{
  "horizontal_flip": true,
  "encoder_activation": "swiglu",
  "encoder_inner_norm": false,
  "encoder_widths": [48, 96, 192],
  "encoder_kernel_size": 7,
  "text_encoder_causal": true,
  "text_encoder_qk_norm": true,
  "beta2": 0.999,
  "beta1": 0.95,
  "eps": 1e-08,
  "max_precond_dim": 512,
  "final_lr_fraction": 0,
  "warmup_steps": 260
}
Rows from block 12 of the image encoder, named by matrix and row number. Rows with one number belong to one neuron. Each number is 128 + 24 x the weight over its row's rms, rounded and kept within 0 to 255. All counts start at 0. Numbers have three digits each. After the name is the row's rms in percent of the matrix's.
# gate: MLP gate (encoder.blocks.12.mlp.gate.weight, 512x192), inputs 128-191
# fc1: MLP up (encoder.blocks.12.mlp.fc1.weight, 512x192), inputs 128-191
# fc2: MLP down (encoder.blocks.12.mlp.fc2.weight, 192x512, transposed), outputs 128-191
gate.150 114:127105146160112102093097184124127128141168111172109176109155140128110108112149163112126145161120128103127091129121121099123096103146096115120164124109106163156135125101142142075078143077120107
fc1.150 109:182099092150116122123117128133123172133146162134094167138134087141087106123119105133126117126149155109152141139119141144136093136117138153108158140140142158133073100081126131141148098112128114
fc2.150 110:163124124079149140122102118128152147115130111123125139115110139089120149087075141156141096138076154150123104096161114149136071156134135153108145096155111099130089131133101127098120118111133107
gate.151 102:124157087136135129123117157189144120103168164085090100156121145133139119125093091095133122113130162153122092143101096080156080152110114123137138114118151137118127101132139113147111166116116110
fc1.151 102:098173162125106118113164122128175146085138114142123174147107159131112141147109130120113160113157118130111124088149148116118108147130168141130108161115125101078140148161131132111128108141138119
fc2.151 097:121114116144131142111141114102131116114128168126151143097157147132139122139081121155125117152164118143110116118112136140132098152143157099146152120111143125108133141117121149047139135117105158
gate.152 094:142142156129144127117127145139130103127162133114130116170126129141195099099117121108140109095092136120159115134142141118158126136120118130080166128172080151113150097104175127138108169178129143
fc1.152 094:117143131122124133148093114105125143137145141106106145141118165144081155165133204140108136183095147162076142145131117148093153134145150129166102125103180118135131166150127125143171130087125125
fc2.152 090:116114130092106090156208094078122124111149128165144067138116129025145137111097130151158116140149148124103108122122125131130143124092183134108140143123133127099098089177118134124138150129127136
gate.153 097:101135081175128140154157183139094166099110098108111144172138148099155134111155130132120112155153127174126123109109114146099115148117194122139130108128147086147111109129093128140173111121112086
fc1.153 095:125117141091149123117119143116113102115131120121157088113181091132111131168106109100140144080126174063143105150136137089137149119128051124126141144131110121115142102109155097104134103121152194
fc2.153 098:110153133174152158145166124094141125114144116163112116165117137117144124183139173126140144157120168112158104130146084126135130099085145108116112145209141151092131101128135176130122115083138134
gate.154 106:119129136129105122121151098101135163106172105138144119129112164137155167109107093115110123071166130131129089065133103151129115128126143086181117146142111143073098095125129125108106116113134083
fc1.154 104:094115136170110123147137121072126147092128128153126135109149101118124125109130128144130120117158124105119109130139147122107143089149137124160127093132178147140085139154093133113113093098145113
fc2.154 112:146120121086119100151159118137115115147120115149115114136132160117111105144132117113106123138121117117113149123151153122128138112120142126124135124142133077135082099123116128163139134125089130
gate.155 110:138142116137112113132114108179152106159146125149116123134127100106116127146103146147129150156104138129103080130135140140138133121119111151112116124127163144126148124104109179119149139129153107
fc1.155 108:095165126110118136150146121090109140178174137129115105138076139108179131143089165142178102120139110137135081142086138100129126153115127125198120127155135140125107102108130165117136170150169127
fc2.155 102:111123115130133124175154128146081150162132095080149146111145151120121104104136134142201135197130164109158139142135144128140133117131113157069127102143129135138104080112116085173128111135126160
gate.156 102:107110142100144146112129141098104156128149144113141172100150161103159124125126171141177141118144130130125117146167125106095166148113147058144126143147099126107174116130110115132151149129127116
fc1.156 106:098128157124113093169138124138140128129093105133159096135114108124141150128117065102085124110157135115167137154141121109187082112129106142116104080123106096148110118120132127139122153146159134
fc2.156 108:106124127109093102121106125127159114107112133122171124163096084126099138100172122086095154120134122136105088133118155111096143162132111135136136104131123144175156166110148156115080153122084138
gate.157 118:115114140103105110108143149124152092130138115131124120141099048134142151147120125088136142139082134101111144115171104130129175120127081151157148136151137136186123174054131134158125143142105129
fc1.157 120:173114132163150082132111107142106119129115132158155104096149140155083138096122118148137124087093119134130109144121192112149091120116128138142136156103103137137134104166137127134146139166102168
fc2.157 103:142099119175113086082148143133147170118138128168123134188136120129093099106156153147129109130104123126155123132135143088134143106144121152166117104071109156158131120142130108135127132128100103
gate.158 092:112119135122129134130134140161144101070115164127134095160155134144138093118140085134118118135063152190198126133139130131118144109123107184112139129131105091150154092109111091123107102158108131
fc1.158 088:127136150137137114119178183118132138106127178130107090137144213101158079136151121146138102101157129161144104151127117148127138112078122134174130122130104076130136078123146139137109113160163122
fc2.158 094:122161130157102102147109089120132126123145131161106121104122123123139114136125118119096100103147160132157153118146127105117121138153151149158128145109164088120133114143124131106101150158123131
gate.159 096:108130096148123111158114122139124144160125085097128135132142127062171120122126094104122094096165096107121118161150157127123180106133101127138144170113080099164090110121162138121129118147091094
fc1.159 100:118127129081147143081127139151139189107142158145128124111118113067170117122106093130177120116144088118142116117111133121120138089155109135130145139134116145129115123124172116105086103161125110
fc2.159 091:121131120148124136119120122161180132193128112147109114132165134128114094143158109123130141083133085120170137130124105127107139117172113167088152144117124138111078139107112131099118123136124123
gate.160 092:153136102130121130093145116108114128141092105122094144125111108168131088139187135147117167156132099124146139122155178086178100101145107151153131152133140167123090127120127116132148183126157140
fc1.160 096:127166126135169107175150154161111127123139157110144098128127162094139145118101122113127088137101140143132153085123105161085149136116159132108115112095142097121121140110127171126077104116106119
fc2.160 097:102111110116129099107125104139148129142129120127110116096147138096141114108132117142136113148165103180185112137170139133105094145107110140081172129128115114153091104154127089136126131134165081
gate.161 106:144131107150124183157100108136115145120145102103125133105116158162101143137151110132172141145154127151132156095133103128072146142110147135146109159105147104091093134144151150140117157128149103
fc1.161 108:112095125136115099147097159143134147128128145132097102127156144097097134163109126112125112131115131115065067164146112138153113101136100121126154147108102135159177139114103110141152141089141105
fc2.161 105:140118118154161147130144099136147145090127072112128138145106087130138147122117123144152099144114068078153123133111130145135121112093083101123149137187106127137095140158125105089141162139101116
gate.162 098:140102124144125069136143149099156128114112111124151132115138139114090103122102152142109140125110115108136167120144151151113130109134140120101057152142129120123105156081164167148152113088170095
fc1.162 099:133121152090117144148154112116130101149108087124130068085117150149114101131117140134120114122089181132079132070150116155145122169157166159154158113072135127134129129142140131096109089153146112
fc2.162 104:138112114149111127144149149125168134105131119120097137153163064130167114142136111138148170127126147186129120110110066160113110144152116120148177094106120127164153079128144113146117104104144129
gate.163 111:087116084145152138130106166143148123097106142146143123138145117135148086134128105114148124154089101140113100088082130129127153129111125128130120134120155151121144108106114154119113121115136129
fc1.163 110:061123087176133136114092156127140134159082153121127104106103113128156100138130102130125118128105138139104160106153193158090133133124149124135151134099182109118105119102119134104148099133191111
fc2.163 100:130149119133115121157078129223062145145116071097130132149181098132127128091134127090086133141147101093103139124120115124148085123118135126137139118094130122119104114189129052149180133144128107
gate.164 086:125104125141174172121127062127135158137116128139129115109080169131079141067157141153092095107103132147129123139138125136162132109144174124120094085126140126131120160156112140101112056124140104
fc1.164 083:169089129137166172142115109138134112134116152141147098140141137142130114114160138133147150138103195127132133134173126119126103120129178142129103149130154092150105156115127102084086092151182096
fc2.164 085:088113151118156144170164133129128101116098136163111127104164127103098120172127150146136179164161125165183114093119164095110069138127125168114161129142127161118135089142131126109124148159122152
gate.165 130:158133121087167101161106137152114106120130135146109088120130149119095120143090077160128158085127104101116195133115120125112089076139135143176168114126094102132108120124160126162120116125134130
fc1.165 127:130123130116140129128142095086124078132127131094148128096162131142123201157152137123115128093123128116112131131086161162164109123111131119120096158086099129162093137146154102076177069121121115
fc2.165 124:139126127080149091143126133124122159152151127088118123107150136107143117141112150134155112104151118100163131094126094125151089137155124157156128108074124102114158133155127211142141164122152102
gate.166 094:110083145159149107091124124117140159135144163104168137109111166099113128153136110124119091114122153097116153124107150130140124117120137154155150106128099168134105147147096137116133164114175098
fc1.166 088:114155134154160104091128120121138145141140148084152131120120089093098168094099159118131138146156160127167098105134150102147138135151134142138083108149135138100147095131126095122138110086198124
fc2.166 094:127088136091112137122164114152105116101127165122123139094138158099124117113113123128145196131116127116134137140112137147138104134133105097114140103097134071090085141102132117138152150115083150
gate.167 097:105166134138112132188159094102103144144129149113151128148120136132165080124127074119109149140134138119110129115146125157139107135137150139166165157130107131141182100126097114152187113143140117
fc1.167 097:141138122136127154123136137149128139099143119147112133110150105115113147117116160137156115124138114131170107143107118143111134122131123166135136147123124120149129161094155121124100184129119152
fc2.167 099:122125160116138134123176116139112105124123132140121112145156134148164077139103154108158112127127157098096153154121109141116176100127107120099125148124093131094154141133123141138148129073171131
gate.168 113:116185127141137122117135132137113122116121123121085122145102127117109146139100122157178132100127126114101113145164090151119076100111089096150099108131134158099112124165114184120152152105107126
fc1.168 121:120125102109116113156151126143145120131104137145116110159094110120150128114090142191141157125127136111082113119153079168078097138140115107143102143125146158141128110182163165131152150133090128
fc2.168 121:134125114153106106096118110163091183122132109101130147054106156141130127157101155156114098127135166138142124139119137122132090077169135130152150106175141133117122137112125114114120118132111147
gate.169 109:138189108129153122123158133092102114138117085076102133116152127091134082118123213113110129133138125135132140111110104134109132136078134118145139107135150115129086133114133143114171151141134118
fc1.169 105:134098121145144106106133104128124141109106201105151105131119088135149130129139132137155113120153124136123154088161131125176138120155146142136119102129114099089131146128174106125094138122086134
fc2.169 115:091117136105143123126161147131139166153147125137152129059147162145108187176109136107164171118145107141141125130128138123135176169134128144123145067116107166110162096113137087162121128170157132
gate.170 091:126134120131155103119072158128083104155124143157118115117123120160161143121121124121080151111127170091141156097139132094113119135113122140105120111078166100147104112128111200144111135130153099
fc1.170 090:102112119165123130153156098120151128104099142115138113132092130149142123154137088132190130150135076115081137148142120133136135179121108144152080118130128159136113092155159143127126111138148078
fc2.170 092:109152135199144128144133110171132181113132121163157143104157144127139100128115122116134173140124149120108145147128142154139115178159144130119100133113159110133120087182149118174167079146075141
gate.171 091:114149137139156135126110116119121148140158100098133119112142096094168129124121088171071151137122124133133096142110115134138123147107114148105098144126116134103178130117121135120146137106142144
fc1.171 092:137154124103183151124122124090134136139155059139131134144152128143150133125121113168072156121112135155093132166077100122123114125137094146136131135122086130143147131127133120115142130103153183
fc2.171 099:153099083111133150140079139075076105112126111091091117118095095137128128105121114148136148120073087144120137129106144131112112150148162113086132116100108177148142155133143105172147127154146144
gate.172 106:113134097134136145087143095134092133146096123124129140143121087107110130121152134140164107080104098199087134174141147158158122116113132141145138162116178143115118185118136137129152128143115147
fc1.172 113:157136116121129141110117144135168086085106149097071112151134168083116171109085138110150163170139125169157133143116112110100142134208115129136141140151137071107111142133112143124147151099141134
fc2.172 111:127142104085119205140117122120132187167134185136085138130098114124097167108129137134115157096113148163109133115124126151127121133139111131091140160134150152159134093131116160130143131091111128
gate.173 108:132078131100108129121158104090118113124081124105104126120100162147077062130148111167134122129127141149145105160127118121135144096136117155104111088143138151094146106167145100108135191108099110
fc1.173 108:125173143147114136126120112070071146135082152148095110145114140161124106106125124180129160168127091108127121168163140164097168122129113137122110107121103099124093144130169137137116180123152093
fc2.173 109:072158116170053137149150124158126174140107124119147133119112137141137140139116187131136167127130175143132104085150131147140107086171132126140096126174136127119125094106131134139081180099123129
gate.174 099:112174110129144124177173130158140154149118139141154119155133100121158116114099160125134136100152130126145063116132143138100132103151146108115133140080142111122102096100136155121156139102109142
fc1.174 098:121131138113123137110163129172129101130138182137148147124127158115151147144108119078136143120117169074116146118109107139096113165108149152119110127095132117116087114129175154127127113082146134
fc2.174 100:155116134162114136119095135178139153100126157116103133146196107168128137102139156143092178125110111118114124131143080130145130134121110107130130081127150124156127089122126143137108093089129106
gate.175 082:096137162126105114110136121166160149162130127131145110136152100144143161148157124119107160102071169089158176122171104114123100107117114129095149159121140144146151136143075092107105205120115099
fc1.175 083:103094108135150132130129169126114129100105117113062160120138104188122130145096137151128118187171110135148122112074153158140105150102152133134163094121126168139146135103131105117104114108138133
fc2.175 080:094091137120109098136159090107081121128145161144125116070086203128134068188117140120113126105078139129088127137117088136113081112122149129124120106107108128155094136147140154115121113147076128
gate.176 107:139128139121106133135133122151127138145126115107140136137125117144159120166132106112127087163107063140143139121123167195136105108115144169069163074098150095142073118106136117086135119095169133
fc1.176 106:180128136123159098103064108145188164111146138136100154110145086080116131123132123130140120160123089179134106138077157072123098096139111107128160136155126093134137119151104116160107131143120103
fc2.176 098:104079149097147109128116162066143150140116202099108122145138152159137129143156126108074075101117093158121100131116124128154101110136110112094087108126158140134109141116151092097108152110131123
gate.177 098:138103124154111148081160128146116141092119147098143125158132080151133086107102163177152103105111116144150153172124159132133104153135142155123101080112120118120081135153104115133140140131115080
fc1.177 094:108146124129126136129132114118121077172116144133125091139100165135107208130134095101136149115137127097105106089109164103108128149127122199136100119129114179179155116084142174121158115083108123
fc2.177 099:145122122138153135121132169108120096188086159133162128132161125145124086138128125100133140132154167109119137141100106134129141113146128121107076155173129117123074133121113113088112142154115134
gate.178 095:101159129132148114132172118132144118137141167138111108173102106130121134108152108137140163121143095116143096130127116183139170156114126126128129098127090152127128119120124210129099119133087122
fc1.178 096:134177128148098126123185116114135172092117144150144119090159118168131099157131158122105119207166146155118141179162147129101094132136134138150145172128163145143152151097140125115145105107152126
fc2.178 100:137125129071113081100126137168142110155126096156138117150130116097107106120124116174152138183115151107154120125126165162120151124093145141154141117145136127157126134125103095136114119101076139
gate.179 106:119120133150121118139143115121148132142096188148146084125106159146116152139124099145133116143124087120092080111156107141158151127133116130134137128134104135145172125082136111117126171115156141
fc1.179 106:126100135138126118139140110127151082160091174136138099125135111142164162120116113138109124149134109123103116111087092120104146138143126102141147140117133116154146131089134131115125106154139086
fc2.179 117:168120121145171131142164141121132113142168124132139137111133125130127150145144128124124140150159125118104141122109137139126168180116112151124132156139094130106148134140123128162134113170101090
gate.180 099:110144152147119119138139125132141146112115157131143125106095124092153104105111095145119131162175086125095140116148106124111154139110133119155102137091157097127130175144128147139114120155100118
fc1.180 100:101144144185107123156099121132114159118138111147094159142114097150113138115106128124130135126127086157097138124170138116127111112088142148138137117134052145128140119094146103147084145145186123
fc2.180 097:123155136157097125114154169125097139069107120150143117117110131123111094201134115064149170130140052131133128105122117118151162116106089167076130152133151139105127163149122140119122144108138101
gate.181 107:149087122132165140156098140132126130135140122069077121120111130075099126095159154111110114090130129118136131141100124148095140122131131122136140118132109142057129113113131140120089090128172118
fc1.181 108:122156105111094148103102159148087106115111151151172142132105146187150126181086102202134135112142152141136154104136141157152113130110131120138130109123123107146162154124142136128198163132160131
fc2.181 118:168114098134128098161115131116176185140129124149127143101113138174110138076102104152150118140097145096079173120132147117091188121123080100127123164115143112104182094153132091074098128146108119
gate.182 101:153124108105146194126093140141125178135143163074118121095071119156155120115117148124119096118168074113099083120133131136098180081157146144107146117124091122111141138135076110101117067089110138
fc1.182 091:176156128137095186139149147135125161113183128102092110111098200139135066102107133118124101108165110148156149097149114108094147124172129152103150124118133117115129109125117136135106108132183140
fc2.182 108:156147146168126169130139136093109130125138073163085124142057126119088119140131112151124115100091131131087146128149108121099104099127083174178128128128078144177067151111119131139131135137154101
gate.183 088:116191153122103116135111134126126152115111146117167083175107084089090147138133185140143092141177122131124148130122131118103115117142132199093135140095177138158109105135127125086128134150076115
fc1.183 091:170101126109111103144127117127141112112118121141166087145167166147096117111122096122128158142134152143141154129154188079119072152137144119088152116152153088127114151143138118146146124172088147
fc2.183 086:144180112129140142118134188128114083096112125100138137176159127184120127135087136107150092132141108108139121142104146114105161139166159104100091129141123121131165133119123106113090118127114141
gate.184 098:128133121159141107145185134069167164100127117146143102095111077146174121105134101189147105178134130121112138131150157072141073127134138154126176174130122137087087130173120134135111140143133078
fc1.184 097:111106089135133095124196126111106129117088129127097163112118160121148148126102111141133095140157125160091114063149131116133126154147122141147090131135130143094176104149140130144084149144139101
fc2.184 112:104140150134141156152148142121190133103099114087134134152131128111152098148082143121102118126137154131143155118148122121111104123147122151142137101112132170103118131138113134162105137144095155
gate.185 095:121140108126136129123108144132129076141105126121107153137166138102095137168109128137114108090099138159091132095120103132141122152131127130091156122124094126093120130123115164166119082129153153
fc1.185 095:151121132134140137154173118118116179116148099135145110121064109149119109088143135097109123176165130096158144154134177123127135104133146147160112116106156170132129135136122077100108155143107121
fc2.185 110:131135118174124148129132106134169123128124152108140118122155175061121131166149126125119123144124136156151089141123144128143176124121137151125120123128120137106150125135124129172115153131094106
gate.186 107:151138096147150140159132153116089115118122113128098119183128106148119124137121134183130128146147128178126102059176167086097140172150147131120105176124122135117110107114093169141165158137102121
fc1.186 102:122152149133113104113134151123128160143136151156122129143179139122151114147127089134090105130127138179104184168129105126122132096126118134153127140119101105149122148156093102132119154151121131
fc2.186 096:132134113101139165106132182188139135154129099139147120098101161152116153165127118094127103113094059160135124149086130137119121125157157098090113137152155136103159131130130071140153149110132167
gate.187 098:124162141074088133120109128172097092141112128122128136126160130088132133147103148087125121130105142089158131098115174151140145144193136163125132122158165119128164116095126144172097103157085145
fc1.187 094:105145132116101138109087119144102083105092143131141132122186089106130100161116179128127123116077145082141136131115157144116133129157115177105133131155153131122182137100121120156107111165129154
fc2.187 098:122143167134118162136179155134118114160126122121114139123166141095098136163108115115117108127132091143150110115115154105120140161130136145116118125082109105128133090121129155131133121081106130
gate.188 110:119105160116144118145130147122142127119100128121132135115134123116127171150075132117129139112126160149124148128141172111121146146067106091143129139136120080114120134114140073151156107115122146
fc1.188 117:124118089142122079081109152123132101121126132116137126135078085117111178111143117134125127115138131098133158081142155079121137095187098149133125114124126168142102134134123138095122141117154113
fc2.188 113:128103127117154148132154135116123124106109128115147158134133110141110107167142112153142069147107114152186151095145119135133136047158129128163118061164123139120080126150130143141178101134154161
gate.189 118:146121130145119090098149091129117109117138109152148134115146147171112160150128129108108139103128162116135122133192147159101130097100120066114095137148129145107141070140167111163106142121148126
fc1.189 116:125110109101144090157157122124138130102139149194119140090097100105137106135139117123125118116136104144114169099119143162097113129176132087122146121134102109133125122145168112124096121154100180
fc2.189 119:105130100103155144092160135144140119125145136154115110140032119117180084116088089106130163111124128126136167108149156136101119117130109155106167122152154105141092160147124107106145127150122107
gate.190 103:126099154100141103162137119112118107099123093145126082138114127112108105131116168130127157161110144219095112165185119086183099137110139116131134159136102134145124105126177114129133107138150109
fc1.190 102:123152150163128108111083124193157130110118137127114164131149142129185097114144117133125121114114112137143107132150124152095147094149145121099075119136087154121117125139101100127183195129114114
fc2.190 106:082122139086146138153113105113146118106131141128146145081139147080123116134168151114127113153132143125119141084199141138114100104148120127155157119144120135140126094121096101128156110156128123
gate.191 105:125124175109143131128179132135163123144116143108137125129074125130119149114126140171138123114118162116103144120144111127135113157101130179122159146120124186095134118114155129159092164079168145
fc1.191 110:103156140163125097137121124165115155135114116160156131120123147107134113148087192124137125078148122123102141130128106131127133148142141193123091127119119129194161142131108150108132140124144109
fc2.191 106:128177146141129093127097137106152130084119117118137098128117122179132164127067153101161153156158094106124152095146136113128100138122102141127120147124131142151128127122118124123164149086108119
gate.192 098:105095154161130123126147134145127121136102128146107120136105097154170146135080172123137145118117125134105161083142125175131134120111084116153146142119138116115150120155167113105118105123104090
fc1.192 097:135149127108133129164125120134157127150152134123138127084147154113095110136189105143087148136150148138133090159091113113118121158135162132118073116134109168128101124097084128137137133123163181
fc2.192 093:094167077121125101141152132078128123119131154193119160153117110117131126110151132069152165122116152110097133168108140119138080159139120152139135183157155116097108140128137091118116143115127155
gate.193 112:138120119124119143143138123099123098113128113109070088120126127106134095154110163100151126099125125129128119117122133134119138131142078109083125144118096147128109109141129132129097061112179177
fc1.193 114:126127131147099144135097128118124130124161159149154150079118108161116103120140117119117144143098109139137122112093108136123137119142141205133142111135127112115160130117127126101191137131125080
fc2.193 108:129152151120090129114099133097109129077122097096139118099169092114125091147174115116102129117150128106119139124119180127130144096117164144161135124125140145151130102133121169129097147109128147
gate.194 098:142126168152139104119169134104110138110128074155145105112110118119180170107153117098130128084100150146169113127134125133116177111088128102089130149139155130159131120140121111067151051098094113
fc1.194 097:107111078116118166128055091160142122139149133131107156128152156123078091149120153132160086185122118111107155178126114154126102139129150148150115142134125122115113143129120121123090148133119143
fc2.194 093:134103128118125128137180142157150112113146148086129128129103112122112136106121148138183160110131179085157106117096112126122135145131128157137069127060112159115148147114116104146139130170155136
gate.195 103:123157132141115152108130131151164113136114118114132117120108128143083138115123127108139152182112150112109117125190074100099145165136137114145095123125118095103124133195152106126130143123096122
fc1.195 111:122128140124108124175132126088078139132118163122115127158140151125168146123161123102141130068127108166189128103110149133132084108121150118105151134123153154101133121091092129126124105136088128
fc2.195 108:135157124135148124132137082126149138138139120140127180134103129117109127110169126129134057106102144162101115111098128110133116148176145143129072071139114169149159172119139140101135129124156114
gate.196 086:126122124100085144134181103093107115129093149132142112136130146132112101138150137130123131144128158156116186114148117096143110179115175133145147125125174095131134161165181117159112128118104111
fc1.196 090:078128098130145181131123127121111158108135128139148074113123143120148106121164096157173125090146181093157109125156122104128134144144122149172154135105104119149133136159119097135134113122119126
fc2.196 094:188116128141108130126146147156115146121129088124146116161101172139131113146151131162125104153110137141090121133135166128111115100164153098133112098111135101124149122175129139128133094124169126
gate.197 093:150110122117137116112089156182151098142147128127143122108127118150148103113146108168132124145130104153121150118118151115149115086133124123128093163099163128107131132170167102129168139163140106
fc1.197 091:119121168135132139130157097130111124149101173099171106138121103127111150117135125077111118121129138140117110128127182123133131138146132125076162110134147128121143141148100112117071088125170131
fc2.197 091:115100172120132187220139125126130140152118128108135112113154106137112092141148136133145132101118147128122154140136131156139110140095123128116149154090118137122138093123166063117115116127075123
gate.198 107:110156085127129132095142146137153129130129110123113108102157114115149146172149141143122082171097138119170187102074165134109152100106113108142132182113090117132118126095090130107166111126180149
fc1.198 104:133114130117161073134127111127152112088163097094132119143135110187135099180157140111144113130150123148065117066113135127150116144139115109138133128104124145129141105141151156103132134142194117
fc2.198 106:139095160159125143137128126115099162143152165079122132116136124150143135154109153151075135114141166129131120132157130131110149127085113114087097138106152111118105158135126083142140165099137126
gate.199 117:141142127170102153140129135135143133059182111123123119126101149105162129127117139175118119145138113160114168121123126162114119119144125104174135140185104094135123111096154120136119151147127142
fc1.199 113:131164131117151087116127163131139117122131162157143092122165082125126164115123126113097136160081121131144118100129123160123104107138105126119136091144137086077105180134161109143115103141119130
fc2.199 114:119161125128110085148066133154135137115121187132106091106137101076101151122134109114154125113125148161130119156156153122133087143132103134092111166202152114094103165173113074151146104126121123
gate.200 084:148108149153130143159105169105153121112130119082128156155149139096159144150127130131156135152127127126110142147147153130106103131127146091143123129139089151103109126125137140112077115171119096
fc1.200 085:131144171122113078165122132151140080129158138084099118119124122112138116141123110105160122155110113112102154103125147114127102121136147125125163128154091136129106171144119174131112124127137123
fc2.200 083:143101105106129104126095137143140154125121150164132102090141131144149111041137128133128094127131147118092125132111119125137114161104137132140119121189120118109124160121137152137091115093143130
gate.201 115:123151139140116129106145118181122161164059140175140135139103124133143130151127129149140133128110136166106141101160150141139115110152121110088125146106149120103166150124083131117202136136111154
fc1.201 109:137146129125135078159136106128131132096116138089084110140156113124118115152101117149142144130152120148154126164100153112160158150111095190140112166132107090105117125085123133135147177121161123
fc2.201 107:194112080109117162096094158131139154150154172096113135109094127114125146133129131142093138139127091148121134144117133099139118167120097166131117154181111080134099117104129135105136120147155089
gate.202 098:139115189129137078128150103151097119094117098110225116123119181114131095141132138118121156121117118140128115130139111161143113132125081157142137107117168116109071144115106108110117095126100090
fc1.202 094:127154095155095122105151165121179104064154108128109125127136153144100137120134121121090156182134150125085112107160194140132133111159121138138116091145135140108116092097146140129173167136165097
fc2.202 098:162157118115166135116106102118063126144144048137131131113100086137093106102133148177118118109097107123134101149115103139123108140160201121108135122121084113146159116143151163098152119110190128
gate.203 093:134134159142117109152136148124129106096150121099119134150123118116148162162147115171084114154138155082128160139120135108155151131118127109138115080120153123159117127092071124134127108140148128
fc1.203 095:111148143138135097149132131130170144101128134132127098127118150150105147110106158084130118124109091105152083151081104166170097136108135127137149118128116140117132110111139125103164083139117125
fc2.203 093:152164134164135107108124144139125108093143098146122120138120163088117131118116118094081128118139139170146126130113157127134152083143169144144096140119102161139086131149140154115101136125150088
gate.204 101:162151158191122084111148097091150133109106132157135126123137093127140151134150101091149155105137144120127143167146161114104140106125142134138084112134103128070123153086111141136135131106111126
fc1.204 102:074153091093162170141098138119122130144179128125103123120140153120102107126136148140141102120166102124124092088113115155162117138148096136113148102105155160184121114173117131100117126159133142
fc2.204 093:098114077164135122146114108145098109128120125141109131121117132161113165152136151100142114129136157129114185146120113124135134163094181099116133177131128087136204129124122095111100083123163110
gate.205 119:125128126126143167138114111116106131081159166106130143101106127127107125086141162133129143123096066123147139108129122123108122131094145073140113133136075124126127103132145131160145112130101156
fc1.205 113:119127144114104200163056132159114106117161123142114138129107133133115092094107141128154144139101121114192163128105124114145116117105113122170141118128163140127128136136146132083135076129170180
fc2.205 111:165131137114136148119128131135125107172111119164149157157135159096149136139126135113153149122142151114120131087105110101111135145126151090176151118111131157111163099085126119124147128165048150
gate.206 085:154163167063160121118128126143111151115102138149109134117124099128138109138121114142098117097177139143085139116163102123115155119105154137125130129123095117129139216135118134127122137149143116
fc1.206 087:102099127129151100098153139142164148138150143089120129139105081108128126120142126143149140101126130133106201145145116159173106129155170087105139148159141135159127136110123116169121079138140109
fc2.206 088:142104126138127131173118116080155121132133117127142151133113142101153106121144132050175167088125110126113128120171139139156179128124099112176153112146115104128111071143141125103133141145137099
gate.207 075:151147118127132123106138091128136116145130156132102137117187118129140118116132120171103156106119154178165154146135132084083121134135124145155115124122101135114130123129152141142107134153118080
fc1.207 078:114151129143132153159104115179099125110116146111082152146119136105115116176123092134143150118159134095122071126139144152117120153113120124167138122107101131150128123093127125105159152116115136
fc2.207 076:101166152119124106112173143093104122134121078173136127161152106117142089111126140142140127155107134094061155141135122153161144103129149105083063116110137110160116089105138126098128135119123145
gate.208 089:163121130101119135112115133101135140146153102122121110158130108092115088167072119116132148171160127110149141135136125121138123131151164147147109119117144090134093137112118093126122118124113125
fc1.208 092:130141129119110160109119133124101133135191084159085148142120121162108144134087145146175108130144152086157138148112161130110161147141118145148154131127095137118122108142127114113128089102141117
fc2.208 094:113128138145091139148163115125113122134136165174120122110119136163113125122113096090143087130140142075133111104071139086140175086133114135149138124155150152139175138165114148144163149104154144
gate.209 105:119149145100127114126156135154133126124086142131143140132101206150165145124113105090134130093177185125148147098172127113140136152138150100132157154131138154111151139104088088119118120107098129
fc1.209 101:136125137126127125169107140113131137108117124135118132121171063135100141170115155141092144113105091160078114128090153183118122097162121129111113143128160133198125148136117128187126121126104122
fc2.209 098:138118168119130147157134131114148178082125128102113117129180182157122112114097154121150180139129142098133158133149116119106182100109139134119106146127147122122161119115127115132087103133098130
gate.210 097:125075132138163126093130115088170105127095133141137121127155148144133156133104123111147115133106149128126129124080124128126101108151133115145135123153126194119165148112128156130173180126082133
fc1.210 096:101100152111133187128090125101129093133103130128134109118119125124144179134169132141130095126124176093118123137111145154081152131119148125141150123138111125120176145112132159110103108121136161
fc2.210 099:128124112141131144137139106150137128157128169091113109126148147110111149116177097145115093124100137079184127117090140122136146132113117149113128128151140124137106092127122145091149143108128139
gate.211 115:121118128096146157153136145100107118100079083078185153116125158121153134100103124126132123178139120108115135125109114144119165110076153132136089127125092156103150119118094108133122156066127149
fc1.211 102:122132129106129160106130130160108076180142127160140187124119141126108147120142124164136147163113166111107114123106133119081104083163125113167125100155133158122090125129135122147110148072110161
fc2.211 107:114112141125066097111068174130136127096138137079083159127128152162148175135117120126089140138151149123114137120147122121134120113128141141155103145169123118118147080119147135127124139144133143
gate.212 105:129132150126114118113133115116114122134139135135186138137117138143151149133109120098137134140125142124162078181129141098138100104164128125140132099150120165165117104136061151121154083135129157
fc1.212 108:143148162135137112133157125131153115113107121139095129130120161095118145108164116138144125078131189167121092080161128084171149131111098093129141135130130103095123133195122093097105167147149121
fc2.212 109:118092125141121112176111136142121157120118127115149134138109145141165116194149124135136129101103149177086092133104123125130142103157148111084168115182138114132154102127117164107140147155147101
gate.213 088:144127100078155109120125100122058110061137194130089106128133133128101124100148165146123095121049132123162155170181104113123134123143111151141128093145145126111121116114126116147128130120134160
fc1.213 084:132148130111134160125150124133158122144094117130149134095139112121123110104131143112139082078112128110136141167171120130143116140136135118126111120127115157115143149125094101119155102167135149
fc2.213 088:133104136162112106123126123168090097079115110118114142121177170184176149156136167074158107132110135151154131152102168113142128118110129132155129161139119090136171073127127144065143148126121136